A small multi-label audio tagger, trained from scratch.
Training: muon at rate 0.017, 9300 steps, batches of 64.
Rows from expert 17 of block 7, named by matrix and row number. Rows with one number belong to one neuron. Each number is 500 + 25 x the weight over its row's rms, rounded and kept within 0 to 999. All counts start at 0. Numbers have three digits each. After the name is the row's rms in percent of the matrix's.
# up: expert up (model.blocks.7.mlp.up, 32x96x192), inputs 0-63
# down: expert down (model.blocks.7.mlp.down, 32x192x96, transposed), outputs 0-63
up.48 108:455513475502489518493479491482510515452507481502476483468493477502507443498533497497495497487455523440482529515490517488504534522559525506494515523520531480496523427491525568541524496502491514
up.49 084:472501498512517484492480515517490503514531504527481506534496553517524509497520485538497474527519515573496527482485498475487469480531490435538518500513465521498466504499488504480539489476473496
up.50 031:486495521499511476512509476477500487531468493507475505536477542492512495557494518517492497506485519482480529507487472504463471476487496516506538473523473466518487499475483518528511536542485485
up.51 131:486484526478495548501518479480483472493462510514485503468515500492485523542465541484491477480492495456469515490523493474498495597525505492502478508457468515519549478487496509502536440492496490
up.52 028:516515518516445543470514488519508495468486436482550512472441511472457467538489539529455494548479500468475516536483511506480476467458481483481506513506462519502482530463524499476506498503478532
up.53 098:516490511488488524471469512527461485524507510541513502482506519491487457476498472558500509533514497483503512497473527426520486439517482501519495467460474526519524510559479484489481451504508446
up.54 121:481481506478492532512482501474493518477506502478490481478491493550498516505473472512514485465496483491508490473497475518503531544548504435531492520488515526502498447463489501533526462534502518
up.55 146:566489532482528494497529487508471469516495476493492487526491544502481497510485514504498512505544491528483496484511502483469518474500498583515523507487516473497503477467473479455483489522528490
up.56 076:495505482481533517518471498463489521496510532490496508507499532454462514550485507462497480486506502533515517485476504491553507497528512495513481489445494508490507524507461508505452501530467501
up.57 120:503470501508496529479476547497478537487520537492473474490494486539529456579488442531504533487452486494514503508491505497485481525556491476472537530505498523498531511457522563520502520487463510
up.58 054:518518496540473467489509504502518476508521540490493495550528516520472497455496484518511466494506447489500479500498465480468471519489469530536492494513487528534461509533482497518481486520503487
up.59 126:482469493473479469489500495482548488478482484422502503553484431508488493453455462505527485452509498531474511451523443532514493517492492509489483529558516521487527532531541479462495539484512520
up.60 034:539502494543470508506479475474530452502501463468461494516526501513515517488510500513522525510484494481541530529508442497474532506502505520497494544464483500549474521522525506515478485539514471
up.61 049:564484485494495481487480501480453517505513483498503519469515496494498506489551572466467503496474526479533535527510514526491520465487472502487519486480452491555521520501509528519479519506474446
up.62 110:446535485475536445515507505509524515524521488481509475524453464501481480502508473524479496479514523492451489505494511477453470464504488510527513526511526474500539481517525534511475482457518528
up.63 118:465476511507491513493509481477499473462447492497486493497526527516515485497480509520510473497493505503498474481473472477500490599497523479520465489469506549528570485504474507498533455517525501
up.64 137:493507464532486533487493542489475544482502494527487523484492482508510473567519474517492502466494504512480485557516501480487494535564517542496536529510512500498487501448479535534503470529524516
up.65 074:506503525511486496487468490512449477456457545492525493544509555512527498485496510504509550493520514539483526482455502454500515522493474549544526507518488491501545518455506488455549478516488509
up.66 098:486474498482503501499523480510500501476486509539547562566493505540505531477501519498509516519534484523463489478553495511458488498489518470482488512520551476494489477447486483516503473512491494
up.67 078:534486494497469524509530521483520516493500491478485482487496511512526471486492474502517522492482531487510508491501510505511516547462520498469462519513549507534495556541511461466526509499529481
up.68 135:483504516484514519511493508543458485493514511486522461483506521464468417460512500553511494523496530503447501502458508462467502458517526535503505478485529520452532483498487498479487485497468514
down.48 120:488470524522475476505438552472521532499541536493481512493524516492480534502513570409515471509501499494529521487524454530485524442470500464507510496461532496497486495498503489481471496496498517
down.49 084:539528475458518502498499484523449491452499470471526494486518520531488513499512478532474495473533513507527483494491450489494495519476505516508561488500482531503483495492496493543526518509552454
down.50 051:563516482494523483494506476487484445495484518493560508526477507518517498493543486518483537509538554525498453520506483493487449514502506494489483503507438459534504556481547467533496533519486465
down.51 125:497521469517497482476483503525513541527548510527518540475468497490492465476512460493501486488489496518471452510506526513545520483491482496515505486501519502458485452480465503490487513507481524
down.52 055:521525486515517471503500472493507430494476508495555486535489519515531499485538467515491565514506519519521476526463478498485468514500500504492528469526474482508491560467527454518452514542509472
down.53 107:477506522483495506487520488456452471491493486485494536516537498518475466558508486508500544460484453508538514553488498513470483541514468512523497508506530519558507497482502478468532544562511490
down.54 114:504470494491501493524527514536516495539490485479517503500454521480485497474447489474474484529506468480453516478508495531528479472472499507462520493456554545510522486515514508487500534471532513
down.55 134:509504471475456485461482441499544529506499503525503521485474485510482538484500561484512543506446467467478504499522480484501514516566509495484508504534530516490508501469504519486535477462473503
down.56 088:548499512480513519490585501498472495495472499495562522526468529517468525504465498531450490514517451466500508511534514456453476497500515511505471468512510478508509500462521490467503522482522483
down.57 125:461502514487527481514494543503474494499508493494504504585536507473509493484514519457497493493523520503472514515485461528540480525411492515530516467499479517482504516497516502520516498490534466
down.58 070:507511479451507499475498480467473495500497486529532510493502477514531534511551500503532525505469523485545491486502505447465517519546496516487518487501486491542501568457551475533507508529541464
down.59 114:491465545475520585468491496532486547510494527533473478441456494495493451478467487528524471515507482499501513549513526469519522482478528489503485532502465488468510485528457495497511492512523525
down.60 052:513524478513498475493501466502497460488466513535546502495500508510520533511530511526490541516491536510485496490489505447483504556509487487501473508444481489527515558470563467500466519547518457
down.61 059:447521486483497494504535454535533441492435480497519490514515478494550498509494500534504518518488552492449480478486477497476503533511502456490520475480466490498519552502519480537464485533495478
down.62 104:504468503524483537464457476473490499519514479549485474509552516474532480468468503493528522510506502492524512498501498524530534503515468530491488506470532503531488522524459474488524490506490463
down.63 123:525558490519548509498456509495494526519528505485521504496498487490479513481489464507493478494529506538518475505500485539522538444473479519508469519527502493455459491484490519479488550500488522
down.64 118:484514496491528517500485519505492496464475495531498510479533513464480539460528574497507441512539525466480518479520512550517512491502523479468509504506517516460488473484473545484524463483489473
down.65 083:521496476526487512523524497522544425539498504471496484539490494515526502478505488494478487504483527461534500463550499550476514521457525484473466500503504489509564506466486486518509496473514450
down.66 088:501527481473493532539511469492470486537494485507458428462510547522499490507498478517526456522477531524496537477510485524536468495519484491520552504500502507469479477535477511513533512491482514
down.67 086:502490523496523451501520478526464486498500453557545487495499518475492490493551524509480525511528519521517460505496487505506519471507494476507512480477417457520503464500544507510469498530496464
down.68 133:481480508504487512501505522481510525469534499499460503478541501529460541520482470483472549450518462478534501505531540490461506535517443489511514474480497518480482476451508484470580481516503505