python train.py --model="multi-label audio tagger" --dataset="synthesized solo parts of chorales (CocoChorales)" --train_examples=39062 --time_shift_ms=50 --n_mels=40 --hop_length=160 --input="log_mel" --spec_augment=false --win_length=512 --arch="transformer" --norm="layernorm" --norm_position="pre" --hidden_act="gelu" --mlp_ratio=4 --head_dim=32 --fused_qkv=true --bias="qkv" --qk_norm=false --parallel_block=true --inner_norm=false --moe="expert_choice" --num_experts=32 --moe_every=2 --expert_mlp_ratio=0.5 --experts_per_token=1 --shared_expert=false --subsampling=2 --layers=16 --width=192 --positions="learned" --pooling="attention" --num_labels=51 --residual_init="scaled_by_depth" --optimizer="muon" --muon_scale="original" --learning_rate=0.017 --momentum=0.95 --nesterov=true --orthogonalizer="polar_express" --adamw_lr_other_params=0.0025 --max_grad_norm=3.0 --gradient_centralization=true --ema_decay=0.995 --max_steps=9300 --batch_size=64 --epochs=15.2 --lr_schedule="cosine" --final_lr_fraction=0 --warmup_steps=1860 --weight_decay=0.01 --adamw_weight_decay_other_params=0
Rows from block 5 of a small multi-label audio tagger, named by matrix and row number. Rows with one number within an expert belong to one neuron, the router's apart. Each number is 50 + 15 x the weight over its row's rms, rounded and kept within 0 to 99. All counts start at 0.
After each expert's rows are labels from the 100 clips, of 14976, where the router gives the expert most weight on average: "loudest" is the band of the loudest frequency at the time of the peak; "top examples" is what is common among them. Only what is clearly more common there than usual is listed. The data: synthesized solo parts of chorales (CocoChorales).
# router: router (model.blocks.5.mlp.router.weight, 32x192, trained with AdamW), inputs 0-191
# up: expert up (model.blocks.5.mlp.up, 32x96x192), inputs 0-191
# down: expert down (model.blocks.5.mlp.down, 32x192x96, transposed), outputs 0-191

# expert 15
router.15:39 30 22 58 52 54 76 32 75 59 57 66 36 71 69 48 44 29 51 55 49 51 46 36 64 31 20 40 51 59 31 59 62 41 45 52 66 64 25 36 45 64 47 40 45 39 42 54 37 39 51 50 71 69 62 36 65 58 82 47 43 30 38 23 22 36 60 64 35 23 31 54 61 77 69 44 64 41 33 69 69 72 58 45 55 50 86 62 22 36 76 49 56 62 61 75 38 38 46 39 43 40 45 25 82 72 42 39 65 51 46 47 41 47 49 44 28 71 60 65 41 74 54 38 36 45 31 23 53 46 26 33 72 23 38 32 54 73 34 53 48 26 42 37 34 41 57 37 69 27 49 31 62 42 57 38 38 56 52 54 30 65 47 59 70 39 46 42 57 49 60 45 68 62 47 70 85 42 47 28 58 24 59 49 35 40 76 40 60 66 64 63
up.1:56 36 41 55 53 63 46 30 65 53 39 26 58 44 30 72 51 51 24 57 61 53 66 41 77 67 76 74 70 50 45 51 57 72 50 27 45 36 34 27 39 43 58 38 65 63 48 50 76 38 55 55 44 77 40 35 38 42 34 70 29 60 33 40 60 50 35 50 43 51 36 60 71 40 29 72 79 67 38 50 27 24 60 53 51 48 73 65 81 48 41 44 22 40 23 57 37 43 72 44 42 43 39 56 57 60 45 45 46 38 20 49 53 69 37 51 44 68 53 28 60 54 82 55 72 64 61 37 45 37 65 34 50 52 65 83 93 57 47 50 57 32 72 44 49 57 38 20 48 50 45 61 37 82 52 42 60 24 32 48 48 36 27 52 34 27 61 38 46 44 42 53 45 88 48 43 33 46 33 49 71 56 79 68 43 57 29 84 50 37 51 41
down.1:66 37 53 28 43 69 37 45 37 47 45 35 63 59 77 30 56 41 48 49 57 74 42 71 48 31 47 50 46 71 51 54 35 16 57 52 40 72 42 27 51 56 47 67 45 69 46 46 49 45 46 20 65 31 78 45 45 33 68 39 33 63 28 75 25 30 50 66 61 47 63 51 13 72 62 42 45 52 40 45 67 57 53 61 09 36 47 49 34 37 86 50 59 32 43 38 61 60 42 38 65 68 62 47 45 42 62 62 61 58 75 38 42 49 51 70 54 43 52 81 59 71 55 68 46 53 48 49 43 38 67 77 30 56 21 24 81 18 51 37 41 47 56 54 77 68 34 74 41 54 42 38 76 67 59 52 19 39 33 70 78 56 48 53 61 48 53 53 50 43 34 52 57 41 43 31 61 30 47 80 24 39 61 37 46 41 77 35 46 41 38 67
loudest: 250 to 500 Hz
top examples: note D4; cello; note C#4

# expert 29
router.29:48 32 52 53 72 62 41 41 22 45 67 43 60 53 37 70 42 71 42 44 57 40 60 45 61 62 33 49 60 77 54 50 20 81 72 44 41 17 75 24 59 35 50 34 71 29 45 44 10 22 59 75 70 47 40 82 47 44 45 49 54 58 72 58 82 53 52 51 53 20 37 47 75 37 30 69 67 62 60 50 24 47 44 65 50 35 41 58 74 40 25 26 31 26 53 33 67 41 61 44 53 29 46 69 48 54 51 65 50 38 28 48 61 51 18 46 26 62 41 63 42 49 35 53 62 23 41 43 26 43 56 75 50 51 61 46 52 74 46 47 56 35 38 63 60 35 45 49 24 35 71 74 33 05 56 70 37 60 47 51 75 45 60 41 57 55 49 57 24 56 36 41 49 54 43 41 57 53 38 36 52 39 38 71 36 56 35 59 37 58 40 48
up.1:44 43 51 32 34 35 60 41 36 45 67 55 74 44 27 73 27 52 52 53 57 74 53 31 23 53 74 49 59 74 77 68 53 50 43 17 63 61 42 46 52 36 02 39 64 32 51 40 37 66 68 60 59 61 65 53 16 48 63 34 22 80 44 54 71 74 59 25 61 54 44 81 64 55 59 52 49 53 62 89 39 55 22 26 56 54 37 46 36 41 51 47 42 45 39 27 53 58 68 27 47 62 39 62 60 46 47 66 39 78 31 54 63 55 54 82 32 68 49 84 62 41 36 66 40 46 57 49 43 58 41 13 26 32 55 50 47 51 30 56 65 58 49 55 64 59 56 58 57 37 56 28 41 36 47 95 35 54 76 49 33 40 45 27 74 50 57 51 47 53 35 64 49 39 36 39 47 47 54 39 58 36 43 49 52 48 46 64 35 66 58 60
down.1:44 60 37 44 53 75 31 70 54 53 61 61 51 64 40 36 50 48 48 76 40 36 19 67 53 55 64 33 39 24 24 65 41 38 30 44 30 53 81 83 36 38 68 62 34 45 44 62 57 37 36 52 36 44 39 14 74 50 56 57 46 49 55 72 43 55 44 77 72 72 69 52 41 41 27 21 33 79 42 35 60 56 61 80 01 45 37 37 62 49 48 52 54 54 56 81 57 36 51 58 44 83 63 47 31 39 62 54 64 22 58 34 45 62 56 34 49 45 46 33 29 41 66 60 54 48 90 68 67 51 40 57 39 46 56 28 48 25 38 69 53 65 65 57 43 24 48 41 50 64 39 60 44 67 53 47 49 74 60 39 57 41 66 41 43 30 73 27 63 48 63 45 66 32 67 46 32 58 45 50 57 49 67 58 47 58 41 40 67 30 30 24
loudest: 500 to 1000 Hz
top examples: note F5; flute; note D#5

# expert 30
router.30:78 53 43 20 47 43 48 64 31 45 53 29 70 37 31 68 46 45 53 40 60 31 54 59 74 29 55 39 59 46 55 41 29 50 35 56 42 73 33 53 22 34 47 49 44 43 51 23 37 33 42 55 65 77 34 62 39 40 41 18 40 47 75 37 42 53 45 36 55 51 51 82 73 52 59 69 81 80 70 37 60 63 56 61 36 39 37 83 59 59 30 67 71 57 47 51 37 47 48 42 40 62 40 37 54 52 31 64 54 44 67 56 38 24 69 29 45 52 58 51 20 55 54 50 60 32 71 67 51 45 78 42 48 44 46 53 44 41 50 25 37 44 14 70 48 55 60 79 22 59 52 27 48 50 44 58 30 46 58 44 53 24 18 32 47 80 72 31 14 56 31 43 73 73 54 37 62 50 51 68 62 63 56 65 31 47 52 27 52 65 41 64
up.1:36 65 27 39 51 43 43 75 65 42 86 48 46 35 66 44 55 33 62 46 48 69 45 53 54 48 74 52 47 69 54 70 63 53 60 61 53 53 50 69 46 44 54 66 14 56 15 51 46 83 18 49 36 53 57 53 51 43 70 27 70 60 41 72 49 61 58 49 53 50 61 17 63 68 56 19 53 54 46 43 44 73 50 81 45 57 43 67 45 49 46 58 42 67 58 52 43 20 38 56 69 52 45 29 36 57 59 67 34 40 43 48 32 25 53 37 31 32 63 37 35 75 48 48 27 60 77 59 56 32 40 84 34 21 48 33 55 31 50 59 50 62 35 21 53 72 43 64 63 74 36 53 26 43 36 71 55 81 43 48 51 33 77 45 36 51 63 39 71 39 40 66 58 40 70 36 73 49 53 51 72 64 42 51 33 44 47 20 46 12 32 44
down.1:50 74 39 70 49 36 52 43 51 39 37 49 54 69 42 56 21 40 63 47 76 41 51 38 59 31 57 54 69 50 33 47 58 65 69 33 46 56 18 62 40 43 71 24 73 46 57 68 46 62 34 57 49 70 36 50 45 52 76 72 29 55 44 60 51 50 79 27 52 45 63 45 55 51 62 34 60 68 40 47 19 44 36 37 48 26 32 30 50 54 28 23 47 49 26 60 52 56 56 69 55 47 61 78 41 46 46 51 58 80 34 34 88 35 48 51 49 68 50 68 65 41 86 49 80 54 31 59 58 56 54 61 71 67 56 60 46 66 37 46 44 43 39 48 11 34 50 12 56 42 34 62 39 91 64 31 39 45 60 45 29 37 17 60 51 41 50 54 20 43 47 41 59 44 84 29 41 42 57 34 77 50 34 48 75 41 62 59 63 59 55 60
loudest: 250 to 500 Hz
top examples: note A#4; oboe; note C5

# expert 20
router.20:40 70 54 41 34 41 43 36 53 24 62 66 55 66 67 69 48 45 59 62 62 36 39 61 50 52 66 35 42 49 43 31 73 55 55 51 44 64 55 65 71 59 41 50 60 46 55 69 24 54 68 53 92 42 59 28 51 62 28 39 62 50 94 49 49 47 37 67 47 36 49 37 74 36 35 44 42 54 54 47 45 59 66 48 40 50 67 36 52 58 28 34 52 66 53 72 34 55 54 47 45 50 79 41 34 53 75 51 67 21 33 21 62 42 50 63 65 67 39 72 67 47 66 67 50 24 56 17 45 43 50 12 65 54 43 44 29 73 53 57 33 38 45 60 32 20 18 39 40 39 48 54 38 65 30 48 11 69 53 36 39 38 47 61 64 55 65 20 67 46 46 44 42 58 50 51 81 42 34 27 45 22 27 67 40 74 48 32 27 47 23 42
up.1:40 49 67 60 37 55 53 66 42 18 39 59 41 61 47 70 45 89 35 28 51 67 54 56 47 61 40 46 36 80 48 60 43 44 59 70 38 45 26 59 46 67 47 68 59 22 52 61 35 59 74 28 71 48 37 53 61 46 54 88 94 57 49 55 50 44 38 75 48 41 60 14 73 53 44 77 63 41 37 29 42 60 56 52 63 35 54 41 61 53 54 59 34 57 66 43 38 50 53 42 63 39 77 54 48 13 36 56 53 45 25 60 50 46 44 24 78 53 64 26 55 66 41 51 55 25 62 64 64 42 61 66 63 50 64 32 86 49 18 58 37 55 62 52 42 31 26 46 40 56 42 37 54 43 57 58 23 35 66 92 51 36 43 44 55 52 54 54 55 41 57 38 22 45 47 24 63 55 59 67 35 50 31 38 39 06 55 40 50 49 70 49
down.1:34 60 45 56 55 65 33 28 56 72 48 71 80 49 59 28 32 43 58 66 55 39 79 66 26 60 45 57 57 40 46 41 67 59 61 63 33 28 60 49 67 56 46 31 65 35 65 62 28 53 34 50 74 33 63 45 60 47 55 26 45 30 58 06 61 60 69 41 50 39 50 51 48 42 36 38 53 26 43 72 57 56 57 40 64 53 53 48 47 60 38 79 87 37 27 30 44 83 56 63 65 42 50 31 61 76 57 68 49 47 85 45 33 37 56 35 46 68 36 66 44 45 35 62 68 68 36 38 53 37 53 78 74 46 50 60 22 51 58 57 66 28 27 24 31 75 36 57 22 44 43 76 56 36 57 25 38 76 29 50 38 50 52 66 53 33 38 41 52 31 70 58 73 52 62 59 40 46 42 31 44 43 30 53 42 54 24 63 51 69 33 62
loudest: 250 to 500 Hz
top examples: note D4; clarinet; viola

# expert 22
router.22:29 42 54 48 65 38 69 51 58 43 38 47 57 25 39 69 73 59 42 31 32 44 35 34 35 44 42 74 20 88 63 29 71 36 50 69 69 21 36 61 57 34 50 66 39 45 60 23 35 48 16 58 54 39 52 67 48 27 60 32 82 47 54 22 38 70 35 42 42 74 33 56 57 52 45 59 50 31 68 51 38 38 55 34 45 56 46 69 39 64 68 24 30 34 45 58 41 92 74 52 36 46 54 55 67 50 53 42 50 44 48 40 20 55 49 57 37 64 64 35 40 69 43 37 49 51 17 39 23 58 36 52 59 43 44 73 40 62 49 03 44 48 41 74 59 41 35 24 33 62 65 45 35 61 58 46 52 47 37 64 30 65 55 26 42 78 62 51 39 65 37 34 50 47 28 44 36 52 26 56 49 62 33 43 45 42 41 52 20 52 62 51
up.0:61 61 59 77 72 67 76 40 44 36 45 47 39 38 49 77 47 54 56 33 58 83 37 75 36 38 71 35 32 50 29 44 60 68 49 63 58 54 59 53 45 31 72 57 44 46 64 33 48 60 29 45 67 53 35 70 58 53 73 49 68 50 39 09 49 56 54 55 29 77 61 00 36 48 60 25 56 41 60 51 71 51 52 53 48 55 31 60 30 55 63 54 44 28 70 56 37 42 46 52 34 54 72 46 63 40 54 58 34 44 46 58 53 59 56 62 52 45 47 55 46 42 47 37 48 42 16 56 64 67 37 95 69 73 53 50 24 53 40 51 51 60 48 56 61 53 41 29 55 35 66 66 64 57 38 43 82 25 76 42 61 43 47 15 95 54 31 30 39 55 28 20 42 55 42 48 34 42 55 42 48 45 36 36 27 36 66 38 46 60 63 54
down.0:76 53 65 40 61 42 30 32 54 55 37 29 56 74 59 51 53 21 56 52 49 29 55 45 49 71 25 50 62 58 39 35 65 42 67 48 54 08 86 61 38 43 23 65 44 61 73 45 69 68 53 52 73 71 33 50 55 32 47 33 67 64 26 24 57 38 50 47 40 74 44 65 34 51 54 30 41 53 19 59 45 58 44 61 61 68 51 32 45 73 53 35 58 53 63 67 35 50 50 58 18 43 50 44 63 48 37 49 40 62 59 79 55 50 35 62 53 66 56 68 35 53 65 64 57 67 49 64 19 57 61 76 37 45 38 44 20 32 59 42 39 44 30 49 69 61 58 43 34 51 57 42 52 62 37 25 57 65 29 83 67 55 47 00 61 34 56 35 33 47 28 32 38 50 32 85 55 51 60 49 34 69 69 49 56 49 65 45 60 24 58 65
loudest: 1000 to 2000 Hz
top examples: clarinet; note G#4; note G5

# expert 3
router.3:57 30 17 50 39 65 54 41 66 66 49 43 54 50 44 42 50 31 64 50 33 45 33 30 75 57 41 44 27 95 54 50 25 46 34 55 71 58 43 66 47 32 45 76 21 45 34 72 49 36 49 28 47 47 52 47 74 28 81 55 42 45 39 21 63 54 59 51 60 57 50 55 21 71 70 57 53 67 56 28 46 60 55 57 32 65 55 71 39 28 44 43 37 68 70 35 65 44 54 48 31 61 53 33 49 43 48 48 49 47 55 46 30 24 21 25 53 33 65 70 56 54 37 35 75 43 45 75 53 39 45 29 54 35 49 25 80 35 47 40 48 49 38 50 45 57 52 60 49 39 39 34 39 13 64 77 55 62 39 59 28 41 71 60 25 72 67 48 42 59 19 76 80 47 40 61 39 55 57 59 27 22 42 60 71 48 43 64 36 59 38 72
up.1:31 50 61 49 45 23 40 52 46 87 71 74 63 82 57 46 46 33 55 43 32 44 51 44 33 72 44 55 34 60 40 83 71 34 65 67 46 48 69 53 75 55 51 31 32 36 32 63 55 57 39 34 56 31 57 35 46 55 59 26 78 49 49 45 81 38 55 71 39 66 64 54 51 58 41 29 29 71 52 40 28 49 47 55 17 48 44 39 52 54 68 40 53 59 53 64 29 48 64 59 34 93 70 59 62 71 46 78 36 65 64 43 44 29 64 69 30 67 33 60 46 30 49 53 59 76 73 54 53 68 25 55 54 64 17 40 58 53 67 58 51 55 53 70 30 24 63 32 38 47 03 47 53 40 58 36 35 64 36 47 55 59 21 47 57 41 48 30 41 40 54 44 35 51 54 39 51 80 69 35 32 60 40 59 60 51 33 41 36 37 50 34
down.1:40 36 88 35 41 33 36 85 24 36 44 26 53 34 21 65 38 65 45 24 47 58 61 73 51 51 62 47 53 28 59 31 05 54 69 58 54 31 36 55 42 80 39 27 72 47 41 42 53 28 40 56 55 52 51 33 29 57 41 64 29 45 48 75 42 41 38 40 40 52 53 41 36 47 55 61 54 53 65 24 36 68 36 72 58 45 64 65 88 50 59 57 41 41 53 25 46 14 46 58 40 65 20 67 65 46 69 50 71 56 41 23 52 31 63 56 62 58 44 49 57 59 49 63 71 49 41 30 44 53 80 63 57 55 81 30 70 52 53 55 57 40 51 48 55 68 21 69 46 70 56 63 71 28 23 72 49 59 56 56 72 28 54 69 49 60 84 53 61 71 51 44 40 32 59 40 44 46 34 57 59 43 64 54 34 54 46 57 57 46 32 42
loudest: 1000 to 2000 Hz
top examples: note D5; oboe; flute

# expert 14
router.14:47 54 76 32 22 38 60 44 52 73 63 52 67 32 53 32 42 56 37 39 30 36 40 33 19 23 66 58 19 44 46 46 48 56 40 42 47 52 49 35 50 41 68 35 31 38 51 54 34 62 06 52 61 54 47 88 26 35 46 42 89 69 49 61 76 54 47 45 57 41 60 48 52 49 64 68 31 66 53 57 69 56 42 32 39 55 43 36 19 41 63 58 59 45 37 23 41 78 38 53 45 58 75 81 57 51 53 55 31 57 76 38 43 59 59 69 56 59 57 67 55 39 36 57 39 48 57 66 38 71 25 48 34 55 49 74 60 27 35 34 44 82 61 67 54 39 72 68 50 47 20 41 35 33 69 50 31 57 47 69 50 68 22 48 47 55 65 26 34 46 27 72 31 67 51 43 53 44 41 62 36 57 40 40 66 47 34 51 23 27 57 72
up.1:54 58 63 63 62 45 51 45 46 20 30 42 35 72 68 45 54 69 51 42 40 44 27 44 00 30 57 52 25 39 41 40 81 53 55 57 63 32 67 29 45 67 35 34 44 54 65 34 67 61 56 42 61 42 62 36 52 56 43 51 67 61 47 62 71 43 38 84 57 55 62 68 37 50 56 40 44 49 57 45 53 67 60 66 56 58 67 23 43 67 56 42 50 37 38 32 59 81 48 48 37 61 41 75 66 50 31 49 28 19 49 55 54 66 54 58 43 37 72 61 73 51 54 52 68 43 36 48 67 33 46 30 81 65 45 60 32 21 56 66 35 54 66 53 45 44 51 16 46 46 47 62 55 56 33 17 26 54 46 49 46 72 37 28 58 57 63 35 69 77 97 17 38 67 32 55 52 56 55 38 38 65 39 54 61 62 29 15 51 46 41 46
down.1:35 44 73 46 59 49 46 41 56 66 41 87 48 61 67 53 42 62 45 48 70 33 48 53 53 62 89 40 41 74 53 55 53 66 32 35 65 49 40 58 31 35 77 63 69 32 43 53 47 54 40 44 76 54 44 48 72 59 44 30 61 69 56 25 34 43 39 51 36 53 25 63 53 34 52 35 24 58 56 12 46 49 41 35 59 72 44 41 52 52 61 87 46 39 59 41 32 56 72 60 47 65 64 32 54 60 46 86 49 51 58 42 31 03 95 80 52 57 44 75 52 76 45 48 62 29 43 28 20 41 47 36 62 61 63 53 42 39 37 63 80 23 48 58 51 52 29 59 54 63 49 57 50 36 55 71 23 31 51 52 31 49 36 68 51 60 60 18 44 50 47 39 53 43 32 72 41 49 50 35 50 41 32 70 48 31 42 44 60 53 25 65
loudest: 500 to 1000 Hz
top examples: note C#5; violin; oboe

# expert 25
router.25:38 60 56 39 66 37 79 64 35 82 52 44 56 47 39 69 66 63 50 29 47 41 40 39 55 52 24 61 43 48 62 68 62 69 40 53 50 54 50 47 45 48 66 31 64 65 47 19 48 32 35 44 52 54 64 51 40 60 54 03 53 43 55 42 44 42 36 54 49 40 70 93 80 59 36 66 69 44 45 63 53 41 35 55 38 26 31 45 60 42 11 56 19 64 37 64 28 43 61 53 70 72 36 77 56 58 45 67 33 39 34 50 79 60 22 45 70 56 51 52 33 47 52 29 58 65 45 15 77 28 74 41 55 56 50 60 60 26 56 62 51 64 51 40 18 53 47 42 43 82 49 60 50 28 63 56 20 59 13 46 59 26 41 46 33 52 67 34 35 30 43 37 45 56 44 50 60 51 58 48 44 42 61 40 32 50 59 39 28 24 66 61
up.0:41 35 78 30 55 59 43 56 44 44 34 55 38 46 47 37 58 65 75 55 49 65 53 51 31 43 48 53 55 52 36 60 39 56 43 36 54 44 49 60 61 51 78 08 66 38 46 37 53 41 44 78 52 59 69 62 56 49 53 38 48 65 60 54 52 46 39 42 66 79 54 83 59 34 18 39 52 45 47 22 38 40 39 44 36 63 22 22 36 53 48 39 57 38 53 40 43 46 63 68 63 41 50 42 29 61 47 48 44 60 45 62 43 50 68 36 67 59 56 38 19 41 78 47 51 69 84 45 61 33 32 60 13 91 32 82 40 69 63 35 62 63 64 59 50 49 48 65 39 54 33 86 53 27 56 50 21 42 74 48 39 77 71 45 86 55 40 31 31 55 34 39 50 72 29 34 35 53 46 57 65 28 65 78 24 64 38 42 56 61 62 40
down.0:65 60 48 52 55 25 36 51 54 56 68 42 37 54 68 47 47 63 30 28 38 54 40 26 40 73 30 72 62 41 32 45 39 64 29 58 53 48 47 41 64 43 46 61 27 92 64 29 25 52 37 44 57 29 43 49 60 62 70 65 38 20 46 32 65 49 61 57 49 64 57 72 49 72 52 15 72 33 34 49 74 38 19 35 61 48 59 35 44 50 61 45 70 53 42 68 52 40 50 51 56 00 46 69 81 70 48 36 70 49 75 41 60 41 58 44 47 36 34 68 60 32 50 37 35 59 28 34 42 73 70 49 62 50 23 61 48 50 50 43 61 43 64 41 75 52 72 33 46 68 53 39 54 91 57 54 59 31 27 32 77 54 38 52 70 65 21 54 44 51 60 67 45 27 58 64 71 41 29 46 49 51 36 50 45 79 44 54 47 55 50 37
loudest: 1000 to 2000 Hz
top examples: note F4; note E4; saxophone; oboe